Weights of a small image classifier.
Model: arch efficientnet, depths [4, 4, 4, 4].
Training: normuon at rate 0.0024, 12800 steps.
Rows from block 13 of a small image classifier, named by matrix and row number. Rows with one number belong to one channel. Each number is 500 + 25 x the weight over its row's rms, rounded and kept within 0 to 999. All counts start at 0. Numbers have three digits each.
After each channel's rows are labels from the 100 images, of 14976, where the channel reaches its highest value: "colour at peak" is the nearest of a few named colours to the mean colour under the peak. Only what is clearly more common there than usual is listed. The data: stained colorectal tissue patches (NCT-CRC-HE-100K). In brackets: how many of the 100, against the usual share in percent.
# convs0: expand pointwise conv (model.blocks.13.convs.0.weight, 312x104x1x1), inputs 0-103
# convs1: depthwise 5x5 conv (model.blocks.13.convs.1.weight, 312x1x5x5, trained with AdamW), a 5x5 kernel
# convs2: project pointwise conv (model.blocks.13.convs.2.weight, 104x312x1x1, transposed), outputs 0-103

convs0.121:516522466480539507534512478562484457535542450474526474496523440486534485512504477468488474528480475524525528486493475465494535531491492522532487478481506520511518530526494519472469468448488483476539471486460493536519486484496506465520515460537503498505493489509510503515514499457486545492522502501504479502513504
convs1.121:491506496513494473512504542494468492467538535463490435499536487485504484502
convs2.121:484524504449486484480528519463496491534487490489533495491493509485525472516451531525507527497519491519528528530508508473481463490496493529494525489542464486523488460537494489510537492533568496523518489486521538537502513467471508475509523492552492524481510502529478495526484515508468509465509538542518465554510544
colour at peak: brown (58 vs 11.1)

convs0.224:516462529540517527507522492480504523504495513512562516487481487561502526520521517514522452517522477453490452459480498491506516524489524459490525487478478488492510474498519500478495507493502530454467489548530503479513471433511475492547525507506526469516485495509492482471485474514515506503474535517440533475488501
convs1.224:497500516499522517507525481531534501539484471535500449481449501515471482475
convs2.224:515500547521486489500468509463484491534497477519494462499519463507495488535479487533464436529474504457521524537459501451500477516517510507520464517512508487487506490511514477511489484516539468504521492503458536481496536543524486547472481512499500561516533512485505498495468548481468511511515482494472482493491562
colour at peak: white (54 vs 24.5)

convs0.118:513469572509484524511536510503504529546507545507501514510495499509495515497456480499493474531486484489496548511498540463481479542435503479479496468492482473497513490463499529507526519475504533515496518487512494522489486492501519513535480493522444519512472487470511497514475546438504525547498451524496513520521541
convs1.118:463533539479475498519537497506531494498518493484473456499518508477471516551
convs2.118:505491490507517488480508471460513502492509476546502499499471462486520520474544506498479495467493489472488564481456513464468508485511521491540437486512537502479483521517510490488463505500504494488493482516416462452527463461511487554493483484439498498501508472509515492489465489481501509500506512500542509513505534
colour at peak: grey (50 vs 23); brown (45 vs 11.1)

convs0.208:539531471513508451508479509518468512507535510473473498513512488495519473488469483521509522489478493512472494482511479510527502484485498495524518474450466511439483528509499553472507519502504473492567498446512555511539520505468542485454490479490538499488522488473492524507561490536510509534486503538478519514504488
convs1.208:518491528546490540514522484487535514491464512509501529538528539514522526525
convs2.208:455496505508484509468539544485487531484550512495545481491485532493547542508528483455490543479502484513464510524516495509464478506559509483528486495493514490519502476527504523470552511458527519499492509505494425523494510479470426502523493488477477475498521478498496507483486458509503535519499510507517511516520495
colour at peak: brown (83 vs 11.1)

convs0.180:533521527503500491537482507501502483516508518546517518464475509551488447498564506514532498489498505463481476510480497491501509523494544529439487507497499520476457471501459491499514509528477505520543482498493437504493508527475419477504499482534479488510517491527525514509525444506454480482489520505500511507505501
convs1.180:487501502449487528511489507519494493502514488502522515487549571529502515537
convs2.180:470586504535445530519460523486509452504564531496514501491509506479514494487466508449536500498512514490516477475495510498500502467549472502536487485493500531492538535507487488491492498544499481496481503460508538517465482509530486502479499466507479522495518463522497486465489452528486466485464470504515505514489517
colour at peak: white (92 vs 24.5)

convs0.155:504473490467495473517497533465469517476476487488498501541553482499477478461488473553551478478489528479498527475504531522543487514510507485503514515491540483470475492546495528467498499537454469552467527501505484467493504501522548509455482521495536493497488471458545480500468475470504496485500527475488499505513516
convs1.155:468506466453455481467484465445515502512495473507499489499494493508526486470
convs2.155:503493512484483498489507479526505505504503544518488503553507460429494479524470535547525484491495489542506491530512527495469513472486521487491465538507478486517491468537509520525531526502481498473535493518542533481472482529486474471533516510530582511505518478527462503506491481487511530465514506539517521539491476
colour at peak: pink (78 vs 40)

convs0.183:503445477458494483557490498535482479497517487493465528470511499510494564525491520495490491507468492513517496501499525493497509515485491491513472511490513444576468491530474525526497501499521512519514462512533486543474475521481494514513523496476520489478525545451511534481509538545489458440505497506492494483538497
convs1.183:474460514508513478497511505509463528494472460491500544523499490467499478442
convs2.183:516506517499481489507534517478520505531519502501486551556561504540448522516480537514460493518481492495515556490504501504501476506546514523492495496523497487493517474531523528504544444508502500519521486463526498516531519485501524464522508481494501504499512563511495527500515471539500443476474501502497434476514502
colour at peak: brown (32 vs 11.1)

convs0.110:466544494495492505445516476501487487546506473501515451516503503499492491473461518497463525526477542504492503493487495538475451531471538507486494560516482518490499490506471499555560512457511543536484509524496462504512491457494506520524528508478494533464478481517497484514483482468541486489481536489493459481499503
convs1.110:516466462484527507453527469502512491503503503506481529501533542467490522542
convs2.110:498511458518467493508528498539475522548517519501549480509475497532510512503492503449514533540500508525518532486476480500486468496483486512516531515512494489504478473489441510539545514504490481559469474509533468530519483530468511512497540481481525514464492547503459517496545478534504469539482491469516491530486514
colour at peak: grey (55 vs 23); brown (44 vs 11.1)

convs0.96:546505454497506496498459489511498528461525481506453487459454486517520505467494500484472486502517462496472452529526489556492461502479488537494552529498489516507519509467488499507558492475511530484496502507481487507506509478440523502514468528518507477504485540486565509503491479513472531511506522531467522472493525
convs1.96:520508505463468543494511504527525483478515556523485487491495504473443500510
convs2.96:499538449486467506516540485483482460497513501541528541501510503478483522476512498511480528510504526477466508493466517519466478440551488530494509474544484485531471498554504458465488462508495519494518477515509464494486523455490514486508486474455500460490485522476480501502549523493499470513519513499530521496555519
colour at peak: grey (70 vs 23)

convs0.88:489494561478495497519499507483525469507523531494451472507477504503476480525519531507481449495504488493489558459462506546490529462503523470503507512554495518486509488476503491465536503528506494524549470534502480451504498503486503483504495484539475526472511504494538489494438516497541457500497508497452541503498521
convs1.88:552473492473521508485500481481524504508517512532488499479479527552538543502
convs2.88:494471506523514495506480446499492512515486485516495478522447443519482570540523529522546492509517530496499447475496503483495524525525469515516513506510497502489467536491485514536496500513521482497486469490518472541521492528459523527545525518484509494479525489483567475518514477506473477491498467465514467496489548
colour at peak: pink (76 vs 40)

convs0.226:478518494503494535512511500479493491463523470503492504531472516481504481492498518549505542477446521507499476446487498508514473508484520478486503522448491537460484510513516540510505460489457528480488535519498486474486546471496469518530475488471483562485532478501510520536485485498486511524522557504498566499528531
convs1.226:491495513499520529469475526485503492525513533500479505454502511462496438460
convs2.226:522483505470461515448484532518469495529489507499503470499496520474439495508528537495459509536490529551523504496485489463540532534505520499524480490498538482535527514489547494555526499528512503538516467528531475497483460494465501474457490488509495501499531485472525523487528533505489487507515537479457490494537497
colour at peak: brown (82 vs 11.1)

convs0.1:520487491490525516536510503517512454508495497539496507498472465466493501528529544550512431493457515502523515531491464489464486503536548495459503436512442517470464505519494474502508502543485549516486501515506481497530486511501502501503514460481481494498558456489502470486524503497470469494498502497490469524511501
convs1.1:523512515506537532492532542527541492484526510523516508514520518541463523523
convs2.1:523569517510495518498500511519513518475531537555501468468468476487508457518455462460508464466514490468523527495508524450484508495491481493508494512473474469489533475489511493493490522499482531486478495526531513505465522557485499514502515532524526502530502493472541484528504509495507492527492468490512480526434449
colour at peak: white (90 vs 24.5)

convs0.69:502477449454503526521495527503466497517496508507476511502489515502486511463458489511475470526507506460490494535550507489498495516489522505508507491540568511511499500538491499505492539487478485479522497464492514454550549478491467489510516544492499465547498495475526485458483507450517481491464530493466500539539459
convs1.69:510499519534525510522529512542508543540521508528514519528531492531531509530
convs2.69:517523519531482506479492532458538471504473538524491482499493489420499455503455525476540490454522473459467498525490484527493527432542494512519518555501509510519500487514492474490487465495453525499470514485538485502483485533472508491516482487521503516503486464498503479494478496519457488484485460527515513516482497
colour at peak: white (69 vs 24.5)

convs0.16:518515508484499467476498527522482503511441457490506556491488490522493552541499515509515526502534483447526497520535496495532477499458505506453534479515529495491503506492475467513501503496486503505517518501517528445482505535527481474574466481528508526488497499470556528492489525501474519516499507481490548521522468
convs1.16:427511541477488472520505473472505523522517473494527517518506490473495473495
convs2.16:523524491434487517483521495537486480490531514499469491520542520442471455535514508501495516552507492503508465463532488517551487520502515497476508484516469529473492496498516480474463476510481493495494500470446494503510495518473492510509499456555487464500515522487533466523449534497495522545482463466490486484504518
colour at peak: grey (47 vs 23)

convs0.197:534513470440489494490482487535488493492511536475516488548478524494522515510500537531495496483492513480500510507479477562493532520481568500491490512461478511521475476531517518480510507461467496502469527507566485497497479519527461513480499473497482456492515525535503482530527520500504492479512459482500517573501528
convs1.197:503504541504542497494509511479488519477480526466475489523516462434491509472
convs2.197:508501482494520516510511495507464536522465505512518500497513514504507481525445518500506499482459499505483518505486499530532495506527536512533478540516515521506498505468501441485535479464529546493500480495538496484500519514539541462448523499471554487490530488562493528520461471510526515532505458555514533519484521
colour at peak: pink (75 vs 40)

convs0.135:524507513500461509497529475487483491521478518483494489504481484537474506515494499484496515458516505544488498509469473518527512490443532494485512539498500484493494471503489535496458498542501518526560497482482472457507543455463534445589497495494497519481509490490489492525516512512454508534514532467533530517507500
convs1.135:512538508487515561562535530483526480502504504506482468498477480508502500486
convs2.135:529498481466454492494491514527506484498525508494516491490506497501488499470514457520495546454464509505439527567503537471492490506501501502493495494524462487487459468500493504478548479469491443497448493518502491455480498461484470467492513510444499464515524460514488506535499479514525472522512516462469520518515515
colour at peak: brown (72 vs 11.1)

convs0.236:508473524473524477512499534506524565484519512480482499530521485521553513492501488501516509500478509513495497433500497461493475497447500464523525552509485507530519511468470566465529480495509520515509494480486478510533515515513545527488473484512503457506484532479508477527468515538460485537528495523539467492500509
convs1.236:468491447517504490534507522491487507560533460478508509502469478486483506477
convs2.236:478520529485527506493497511542473548501557507473492533529500484487494510504536539503474485513486524463502548557487490508469435522535507497511491518490512522466489490493484484514527554479528491535500508478552533474493483503492474461513548485487528515517487470486540495526515514494505493459530504473465508526468516
colour at peak: white (52 vs 24.5)

convs0.79:503543477482530513486508468458519514495449522512506485458505501594506471500523485517510482485506522516507518530495519466488479513517515469536500512467509489496474500482495514470510461484476513450551478490475510536470566498473523471520484483479485503474540478491481506523516542505485524526472533519524485496518514
convs1.79:489508514486485484511477475501511481480473538538522475490492488574537512520
convs2.79:474540480484506487513533534528492505435468478512492538485491480495468497522482477453523490494509488554495519506509521500502518521482494467528480472498513490450495527517495456518520490504514495497516498497463471483499501529535489505465468512516531506513499500459472461450479493523482568486549520514532553534473500
colour at peak: brown (69 vs 11.1)

convs0.308:484502485478479483506505510511468512531518499544484519519457507507522519483540474480442524549579477503491465499463495490494524479505505490478494527490532523515480474509502537474483505513483504516511470531497491494474498471461513483499447468538483517509528506455464501470520500481521482545493488504464523482553454
convs1.308:487475469473522480487496483439504521524514467491523516529462486522486533475
convs2.308:503508511523481454491509518514514495465441546529495503534483500498514451523490494524500468531469527499478460514476498522520525503494513526483595498465476487514551510490509525466518492539508483529489486511484459489505506548486484506507479468494480478500455463515504529485490544508485476481519518479531500535491521
colour at peak: brown (72 vs 11.1)

convs0.227:529506486512508541510515445488492512500498487473481530502534482494508469480487456509426494482499538560465500499517503508514497490481479541497488520483472496497485520497498493491502460490513471509512503518494500535532531466499491492521514446516493475469457507456534520502531464527495548504489442463499486491537554
convs1.227:498498528529480501536514503466539488519477477476511497490467500501447456465
convs2.227:461520512492466506444434487511499496508492481485556536525495520507516513469508461545479554489449514502499541516503496486490477455511521511497538499496465518505489476462521540473523493521508484483461475551498472439505505492492516508500493525530528473480479482541484508483516472520525489496479530493498535504495506
colour at peak: brown (79 vs 11.1)

convs0.104:502529483518472466477532507508510493507489526483463508506497499510532475527471509510533486476534492552458527472451532456486502510465484468489502502495505490517521497517528479478506487501463504514537522466470508516493499455521468539489499500501527550532509542510468538471452521528496525510484493537463527471439487
convs1.104:524533475492499535487489492472535466461497518478499496506481549472528505543
convs2.104:542468493486535483504499533515476477505461528495471544489468516522448534492508481522561482506463496519502487495508478509435516467481498454518518530471498511470495469507483463503423523549492515487536486490484460515472508520499484521502503514517476533476527473532530472484518512485486501499489475477509488483525498
colour at peak: brown (36 vs 11.1)

convs0.276:482466501554500503529486463483563529456523500493443560519522489520465519471528445523486504480468527514514527501533505463510516492486535524527491459506496525531514494513459499482485516506511494511530474489477519499521521516483493512469477468553545489487476502508490485472541527516482492481508510505493528493535483
convs1.276:468552530517502469515480498497487527448499481464480510524456507525499495492
convs2.276:516509484466467503517509518520514505532483463512497486500496516539477519473530525495477465491504510474499526461524493509460486497487522492518508490523455506511523469481461492480551472478476531513556496505530494469493477518464503485506464467513534451461482462501504484467534500520559484519503567494448517476513504
colour at peak: brown (39 vs 11.1)

convs0.193:459511474516544481560530528502468525500512526502520466515509482478482495478462514446506465500501495480506467540521489511548477510481468471486486473460486487513519467515473516504529459551476509441471532503526483519511510469477503467508472495527502448484529484504485502515487524519514502527500529521489544505534504
convs1.193:504529497510495513524506520525516501475508533548529492524529528527536534547
convs2.193:500479499502492511505460493474490501498481458542498521491508538470546502516516544523517493549508481514531470527529502531507539479470521473503478497488534513462459479530496487481452535495510524544491509508505534514482551510480525508487471533494499517504461510446507552456471516466501501484527507518544458503493482
colour at peak: pink (69 vs 40)

convs0.172:511479497525499529448455481543484527472496524518506519514469521480515535508471496471541525489531448489496514465461475491498477499510507512490549495531478475505492492513477524447503537495506471498488518467511469511463529511483508468516466451536479526503510522518517461483514478543537463472455508521505516469491478
convs1.172:495431477486492518514541542527478520501514488460486478517476475483500487500
convs2.172:507491490519505530474463503558480530504489516477474508520430468493461483493527462497479494487497480534528493491484495527509506463484494484505510518535511490520458468544454473496505503528482506473487488487534506486470482507469481524453520505478551490517533465502508524520506451518543506516437524510486509490545505
colour at peak: pink (68 vs 40)

convs0.29:552536506455449545491500497506443500514518538512523487533474486541487461484513488564467462502494520513478516527462541479545534494479447501498535487521486536517555521514516505505494490520484520484486476502507488529465502490523443482537485514473478488494506491519497489513464469500500510493494488489513501495489516
convs1.29:522512528492514530466499473504532495496476505487454510491505514456492441537
convs2.29:507514470499484495481511462535513508505503473537479492496565524513476497463490469498489526480516480543474501504495497478480452499540540510510509506509478506479516468460518485518550512552513527493535496540509502504495550497516526492475526485502499524484537489536472498510478514530477533511549481565474491474551518
colour at peak: brown (61 vs 11.1)

convs0.22:471441480520511544502512463460493527486490503476535485501520496574513500483481487524521496516479529510513494458505477506479518501541491487539503488496483478487512466527461493510485473526467513492482500460513521444521477489479504541459493497515519480521533535498530537511465473517509503531497460481541493492526445
convs1.22:515509502511521521499492550496507537509514523500521497561490540513523553508
convs2.22:515488517482519475508493458501483537508508485487500479505491515469543532489526499519493500506537497482514469486511490486518500490502498481472446535460528531513523462481463526488526529521517495496507525503510520528477495510490498504485456478474475454479515551496515465464417500512463476542477472485489466432524497
colour at peak: white (95 vs 24.5)

convs0.125:477462534541495525489524513479511470477528523497480479527507513509527498541500517513521501498482435505491534527507494518567475531487464497485473492516518503458498450533504511529440514493467501532484500501536507496534496460498515513491536508483506463477507532527487481483450467503499532513466456517462497510477512
convs1.125:470503485486488485521490485467437518479486479466502476499487470478454470475
convs2.125:509518492492494492454479499446506506499464500531523479502510471468501531487482509450502490456526453491514499491513508493528540525592480500503488529515443510528504492544492521508492481508509519497518511525460509482510498520499492448516489514505532556491467544508506504498436483512504509505510489450519518506475514
colour at peak: pink (69 vs 40)

convs0.220:506503504500513498529497498504481475509478489520460526461521527489531468490493462503489518495500544509471467516529511519452515503509466504494499527469461508500492499493460523483528469488428503516549468497462504569504484514500500438493488511505473488506512569481510485478510444486510488497490460513490480503526547
convs1.220:496458461487485466474473495461518508517529459531530500504489544505522509488
convs2.220:478485477509534508424493507513507532504504553509510496488495515526497488506517523491466472532467473508498526557488541493526498510515469504521522476445499486486529529479523486479537465512490478477509492502520470497487514506504457484469476481485536532460482478509495481505487562476496493448514515560496504545480515
colour at peak: brown (69 vs 11.1)

convs0.80:534497500492542506536481493484497497529487526490450530502501504512502474469507541494493478554475488445500490513472507494479490426477487487511494491438505489467505520529455472500491496480519503568526519507474483507506501535515502518498517462555494459491508489514519550511517501496488449480529528524479492503534494
convs1.80:492524507507466454487483507512474488522505485504479530508457527547553519487
convs2.80:482482531525526550533501503534495502519509513472452465506502464505500456502483539551525476500527551458490503509555533472492532492511483498544498497514519525511502492467497515501496473513533510447506524516516476494519477512534478462506483486519498502501448467497543514499513533461467489532496468457521506492504464
colour at peak: pink (74 vs 40)

convs0.46:540453491469476491492473535472420477519500505520487549525475499480466517449538475464487494500530490545507541462457532499480505473504539488492516521507506520484498514495528526448488508515494523523502516529490488487514485521496521439490528499478549519522515499525501480531498487477509463488494504502507487534481481
convs1.46:482483521494522520484470460478524457496533532528492525549489526503478518480
convs2.46:494487487458516491512478489483472492476450481540484495462551473465462498492485515481528504507523468485490502479482513513506538507514518464503515473476498436502494470487516533508477489530533506523539528501503458488520537489520533517550525533478544443467479482477508527520466477498515490518495511438500502492475485
colour at peak: pink (68 vs 40)

convs0.213:467519483540485498508451493450499510523536477488513528528496497529508502532528526530475498529457459468496486510469527555522520475475533507521475497475517508496526502512500498489465502557511475501471527525500508529497452500486499500521473516500495503525556455536498519492466474489535533543500469503476507490551510
convs1.213:501483451535525480536495531508518480509530515495496485523511495528466525554
convs2.213:485494531483457509492519488525482525520508479486527452492518513518495490502538516496482507547498481520529470480520501524532547557456476489470519452495486490498480556498498514526461534488514515443494497502495513467519513481536513547501533499548540463445494513486497557503489498498510504519511507523493538483491500
colour at peak: pink (65 vs 40)

convs0.157:515497479455496522542517553498487483484458544472466499464559491555488515507502497511526507493483513512495498511512471535463500488465528476522465469515463485481458454509488533525513488514524505465514484527499513462537533483478536500531499521493505492469497443471516525525504496504488533509515496445479473508496491
convs1.157:492526516517480542560533558529501512508490477483507534506501487474498502490
convs2.157:511507506475458501505499460499510493503545507478534503481465528502488541468503476500478491467464489467495544512523552483476526483504521474491493445533518503489512466496495531457510519467510516456447521525489500503542449481450511498503508519471511461531546480507502490523518477521506476488481537493474545507529488
colour at peak: brown (82 vs 11.1)

convs0.170:578547492488445477533466518440486526506512505460489514489509495498470491486487488528482545521501510522467519527482478469543507541485496493498549520430509517505491518512511493469502503501530499539539501517508508531522527481500499480504461496489488505487466467465496468503505515482475454519515521503473492526515519
convs1.170:556517522514517495516521514494547498501508515503500527524537537545506534524
convs2.170:506476437514478487531508510486512471474515469509490490481544473531496495468498516461487527487491501578504492508547521490480485505492458504515482499505436504487481500483472474538493502485496519510474490528468503472512486443531493477504561535486528514513535502524510523502525473494526513509493516506464556493532534
colour at peak: grey (59 vs 23); brown (40 vs 11.1)

convs0.268:491484501537473498541503512505464531519531520496513522498481490473510495501529484516488510517540545473477560538469515540505515492520504507473471541492505570480540498525452510527492517476488451480495565524527503504517504523490522511465487457477474464478503495496511472515477503478487486494504459485463454509506488
convs1.268:519510551522525535493512508509547520517533531528505552486521523495496516502
convs2.268:462491508501502512506500476499504484480467494512484511517469491484492468493473533492519479474487474481492478470513471540479538460489493508467508513534504458483543421488528507475525513512474522520492507518505507469541552483473545491535543508510503498515477492460498454524472484462474498505498503464518436473463499
colour at peak: pink (68 vs 40)

convs0.230:539529502523486457477535509484491526518512553553496484488495531503525505510494523488502513514521460499516508510479515510478491500478481500522451504532494484532497505505481499466561491503459519449463541492492479474509489442498510495457493486445485509489525507459502485440456522523529511462525512524491498471489521
convs1.230:507498503486479521488505476525506431523515484503463506495457537468541500511
convs2.230:550533506497499534543496498550493486495515498521479479524507464440516475524477473456540539501500540533524513504509474481499491498500465451534511493493534461522542519475519508534463495539520513523529539527505531480466508500488492538509497493531451480490515476512475493532462508503478505491491483531542514513505502
colour at peak: brown (31 vs 11.1)

convs0.281:488460504505512507473503502563470487502522473444508500531531442503498538474479465473520505504488477547499503505479502522494472485495525496511500485515472507451468514477519511494540480528500511504503512536519539494467540465467505531467484479512478489455517528444513469535512517491478504494525516455483545484490533
convs1.281:504492496504458514507485483455516485515466451501535536500460483488486500457
convs2.281:532535464491548495507513544559501508516535477502469490539473503499486521493552480558498534529487492498504521486490538536489472519505493507530541471497469498474460483512493505453515526515507484519507504536509495502501522469498464527489484490471489443527549489497509514548554512534500511478511526493468492495497516
colour at peak: brown (68 vs 11.1)

convs0.76:495509524510508477475538494478507521495550521486494521462511466475514488485500502547506503548530429474474489505498503508536509533497512574516479477505469482496484562489520485508511478474491454464528464552493522507466506476496521472495501513526487504500491490520507488461500476433489522488537520518510511496488522
convs1.76:531520523520532483514454488496537530486474495537477475465531483523524486493
convs2.76:510528483519517501510468467469485529535465446481471531516494511476534461523512493495509505499474537484518480504494434516512475506454525504488510494484524504535481532531498505476479525530470467528510522486561507508504515536490527526492553475500507558503501489510511516504502538520504465519519535508441485538506492
colour at peak: grey (51 vs 23)

convs0.271:476525494533474532461513493523500513501499475475529553472490494469490514450458549543498507523465468433506474465488443491495539512485512498518511482495523511493474516498533499517543504513497518477491477485509503475500487483479516522533498481538511478497464501456520561501459509505463519510527469501528511521512517
convs1.271:465490495486493470528532474517482514517512502494535486468491444472521518454
convs2.271:524513486462489523494515531516497490530463543488483506492489498501512491522504513506490522495491533452539490466494495443499532460509496551451543466499486522516516457502500542516521485517530506517461511495500551534516492522469456487514489508523476513542529483520511499501500510458520482492473542471455499557480523
colour at peak: grey (50 vs 23)

convs0.176:458495531501500446523498479519512505533526479528497498528506531467454509469550507498526490534487506551468500499506497467486504493504499527495490471479513544460479469527512509499541547515486529498527518503503500519506500450481498504502469507511495474513506492497499509470548500485523508453491434531475455546511551
convs1.176:539498510518520513512482492532506513447467480494466498513566524527493492504
convs2.176:435555522483508522551470544513507511510556500522486504530472487432500539470509534497484511478478489483507537469506514475525468505460518512487504483478521515520492514504503496501480515558528519530472477494507522530489483476520531504484494513537500464562517496485467505510501503468494514505556515512492510503480510
colour at peak: white (64 vs 24.5)

convs0.152:526556508489494503527500516494517474466516532489542474496508467485474457490475479556498501520454514561473484548499467477480502488538475502537518497529477513513514496513473543512488522536476487521510536488500457509472471487510486502556506518486480540479501485489504493469501499513463503467500513481496471529485563
convs1.152:484483477477483555533501491520523505518472497482483510509498452493457460470
convs2.152:487528520490493498484486491500464521467518494474511489532512541502527537493536516471460516494505475479482514493483472472502456483492514514500438484486539500497468492500493532467502556492506478515447491525494487507504454530494485435533492530486488469533523501455552476513529512491500490486542483473451495457498484
colour at peak: brown (54 vs 11.1)

convs0.130:439509512539526493508512475486516531505534518492521514490531518456470463478499489475503461490529513513470518486532527541444459515511475522468526498479519458503483523482485514489494505529452503481526538486516539507483527563453503519516498478484529486535530511481515494482502514495521487455467503535477512488534494
convs1.130:501492493510516439467486493481512526493503457533558520492526481484500479480
convs2.130:517516525528498494506482546465492482500507511523456466503519509543504475490496520522503483476495505518493481548505495498481479482553511479512514523482513549502477460538504476552431460526516510489511488454513438466533488526519503458514513488493542516490525493514481529489529522507517467475486509530478549512525492
colour at peak: white (93 vs 24.5)

convs0.223:529499466502499493529529463429508504492529505529472466473549538554461515513495502551464486490490483513477510486518511502539558484521492487506502516468469481502490517494502455510517492478499501513534526526506512547527477501455513495504470493501515467459535460456526513502494531518474490467482502513528498524489521
convs1.223:485492517503533501494536572530492494530473484451515510509498482498466504517
convs2.223:483489492484469498546520524474534481506504527494531535483531463483459496456457484511491519505488480520497501480540506462501449500473491523471481482523514518513511488477497472514477485473528490503483505492440503505516491473517557493468587517527527515495540501512509532518502467514528481524463518475488512477533524
colour at peak: brown (83 vs 11.1)

convs0.156:525480508516519492494496496506498476516498498495526455462509525537523500500563503499544532553450527538482524493527528451471483533470525481478507512499479486490541477501517523544514514521527475482503494525507501472501477489497491516478448499515524540524540484511504512509459514469501547486501463467503456495475456
convs1.156:491458453485476447471513484490472494484503517477520504511550495508519492534
convs2.156:489495440459495477498491497477503478486490463511469539558535567460513502470480487531474485515494490491462520525462500511462518495467475503466463494512467513496510552524500487479507538496500514536505487513459527525494507471510498505473480490480461479469478503472469519523451525524486485506513486526517526481539476
colour at peak: white (80 vs 24.5)

convs0.4:521497515482468497487489533461512532496523493494505507449492495507511528490522476521423474524498523495513426519520481509480476540477488462503465487476516511484525495532503492518509500504516526553439525487546481523512492515535486506466484513507497499487484506505477534482485504485498487509556445565509497500510486
convs1.4:514528497518528504479500483493477489435464488505539532533524481506466473495
convs2.4:511511463512488501485509484486489461487529498535487502450532494546538550521494452520499469503507544513489526442500478493489510492472484512487481506514505464502512485535501492509522490544518512546523482535511555517552479477477549494498449501503506511480489499464496529513515449505463485477472487539495520479508532
colour at peak: grey (58 vs 23)

convs0.25:494466518488510507500545490481504529482508527477507517472535497520512501518466494501568519540483522498476538501479486518501508514535487473472511457494492477517486523532511487528517469576506517490450519441508485493511502517482471506490506533511453486544484510498522530497506550478520491502477526461465491525553484
convs1.25:520529532543543511469506547522485518524537509499473509518500502467477500480
convs2.25:516495513514470470565483453485524525516492521522476500508482480504541545551520471514507472534524501480511516499494488483506509537510501463498525517502500479526564488521467487492521499481471506457473512506503525474468488522503508502475461486462495527506530549529475497487455486449512502519485478523482460465520544
colour at peak: grey (52 vs 23)

convs0.8:492513453469556485515495491495475533506487482477517505482520487492448509476487529442508527498480517478497530532468492512499477527512481457496497436465507494514518473531488469469513493498522484491486514496491480519495532550516534501448514483499475510512513461487511534496528505450518476508522499506519483488491587
convs1.8:544530506547504527512506505505534509519492493550479535518523526523534522498
convs2.8:476536527508547498554409516469494515542510462534480522509478486491482494463545502482489478460494477508498521475526503530513524493497490471533508523471503482468551455473485519516504499512482480526496484521471512505502514514491476504515491537495542511465462498472469469512481502531493512483451508487521491486472528
colour at peak: pink (91 vs 40)

convs0.222:569480500500523508479513471480500499499501482512481526535517495514504506471490499466512515477490545495475479475509491532511447517559441497530541469508475449492524527471471493520478488489503516516493519524483481496480502491541507572499517505534532513516486490544492474466478512478472495506496490450530545504525496
convs1.222:446476481475450491497480487506467492497494475483485501463474467464493498465
convs2.222:462521475495498495481534495533553489498558521481507500536540500501493484545472507536516496463490504509498513502486517499531483486493516491488477537510488518504543469516498511505433499516448494488507490529486567516536533472514518524489533516544533479488516430487469498493515496512451543504494491523497490501522509
colour at peak: pink (73 vs 40)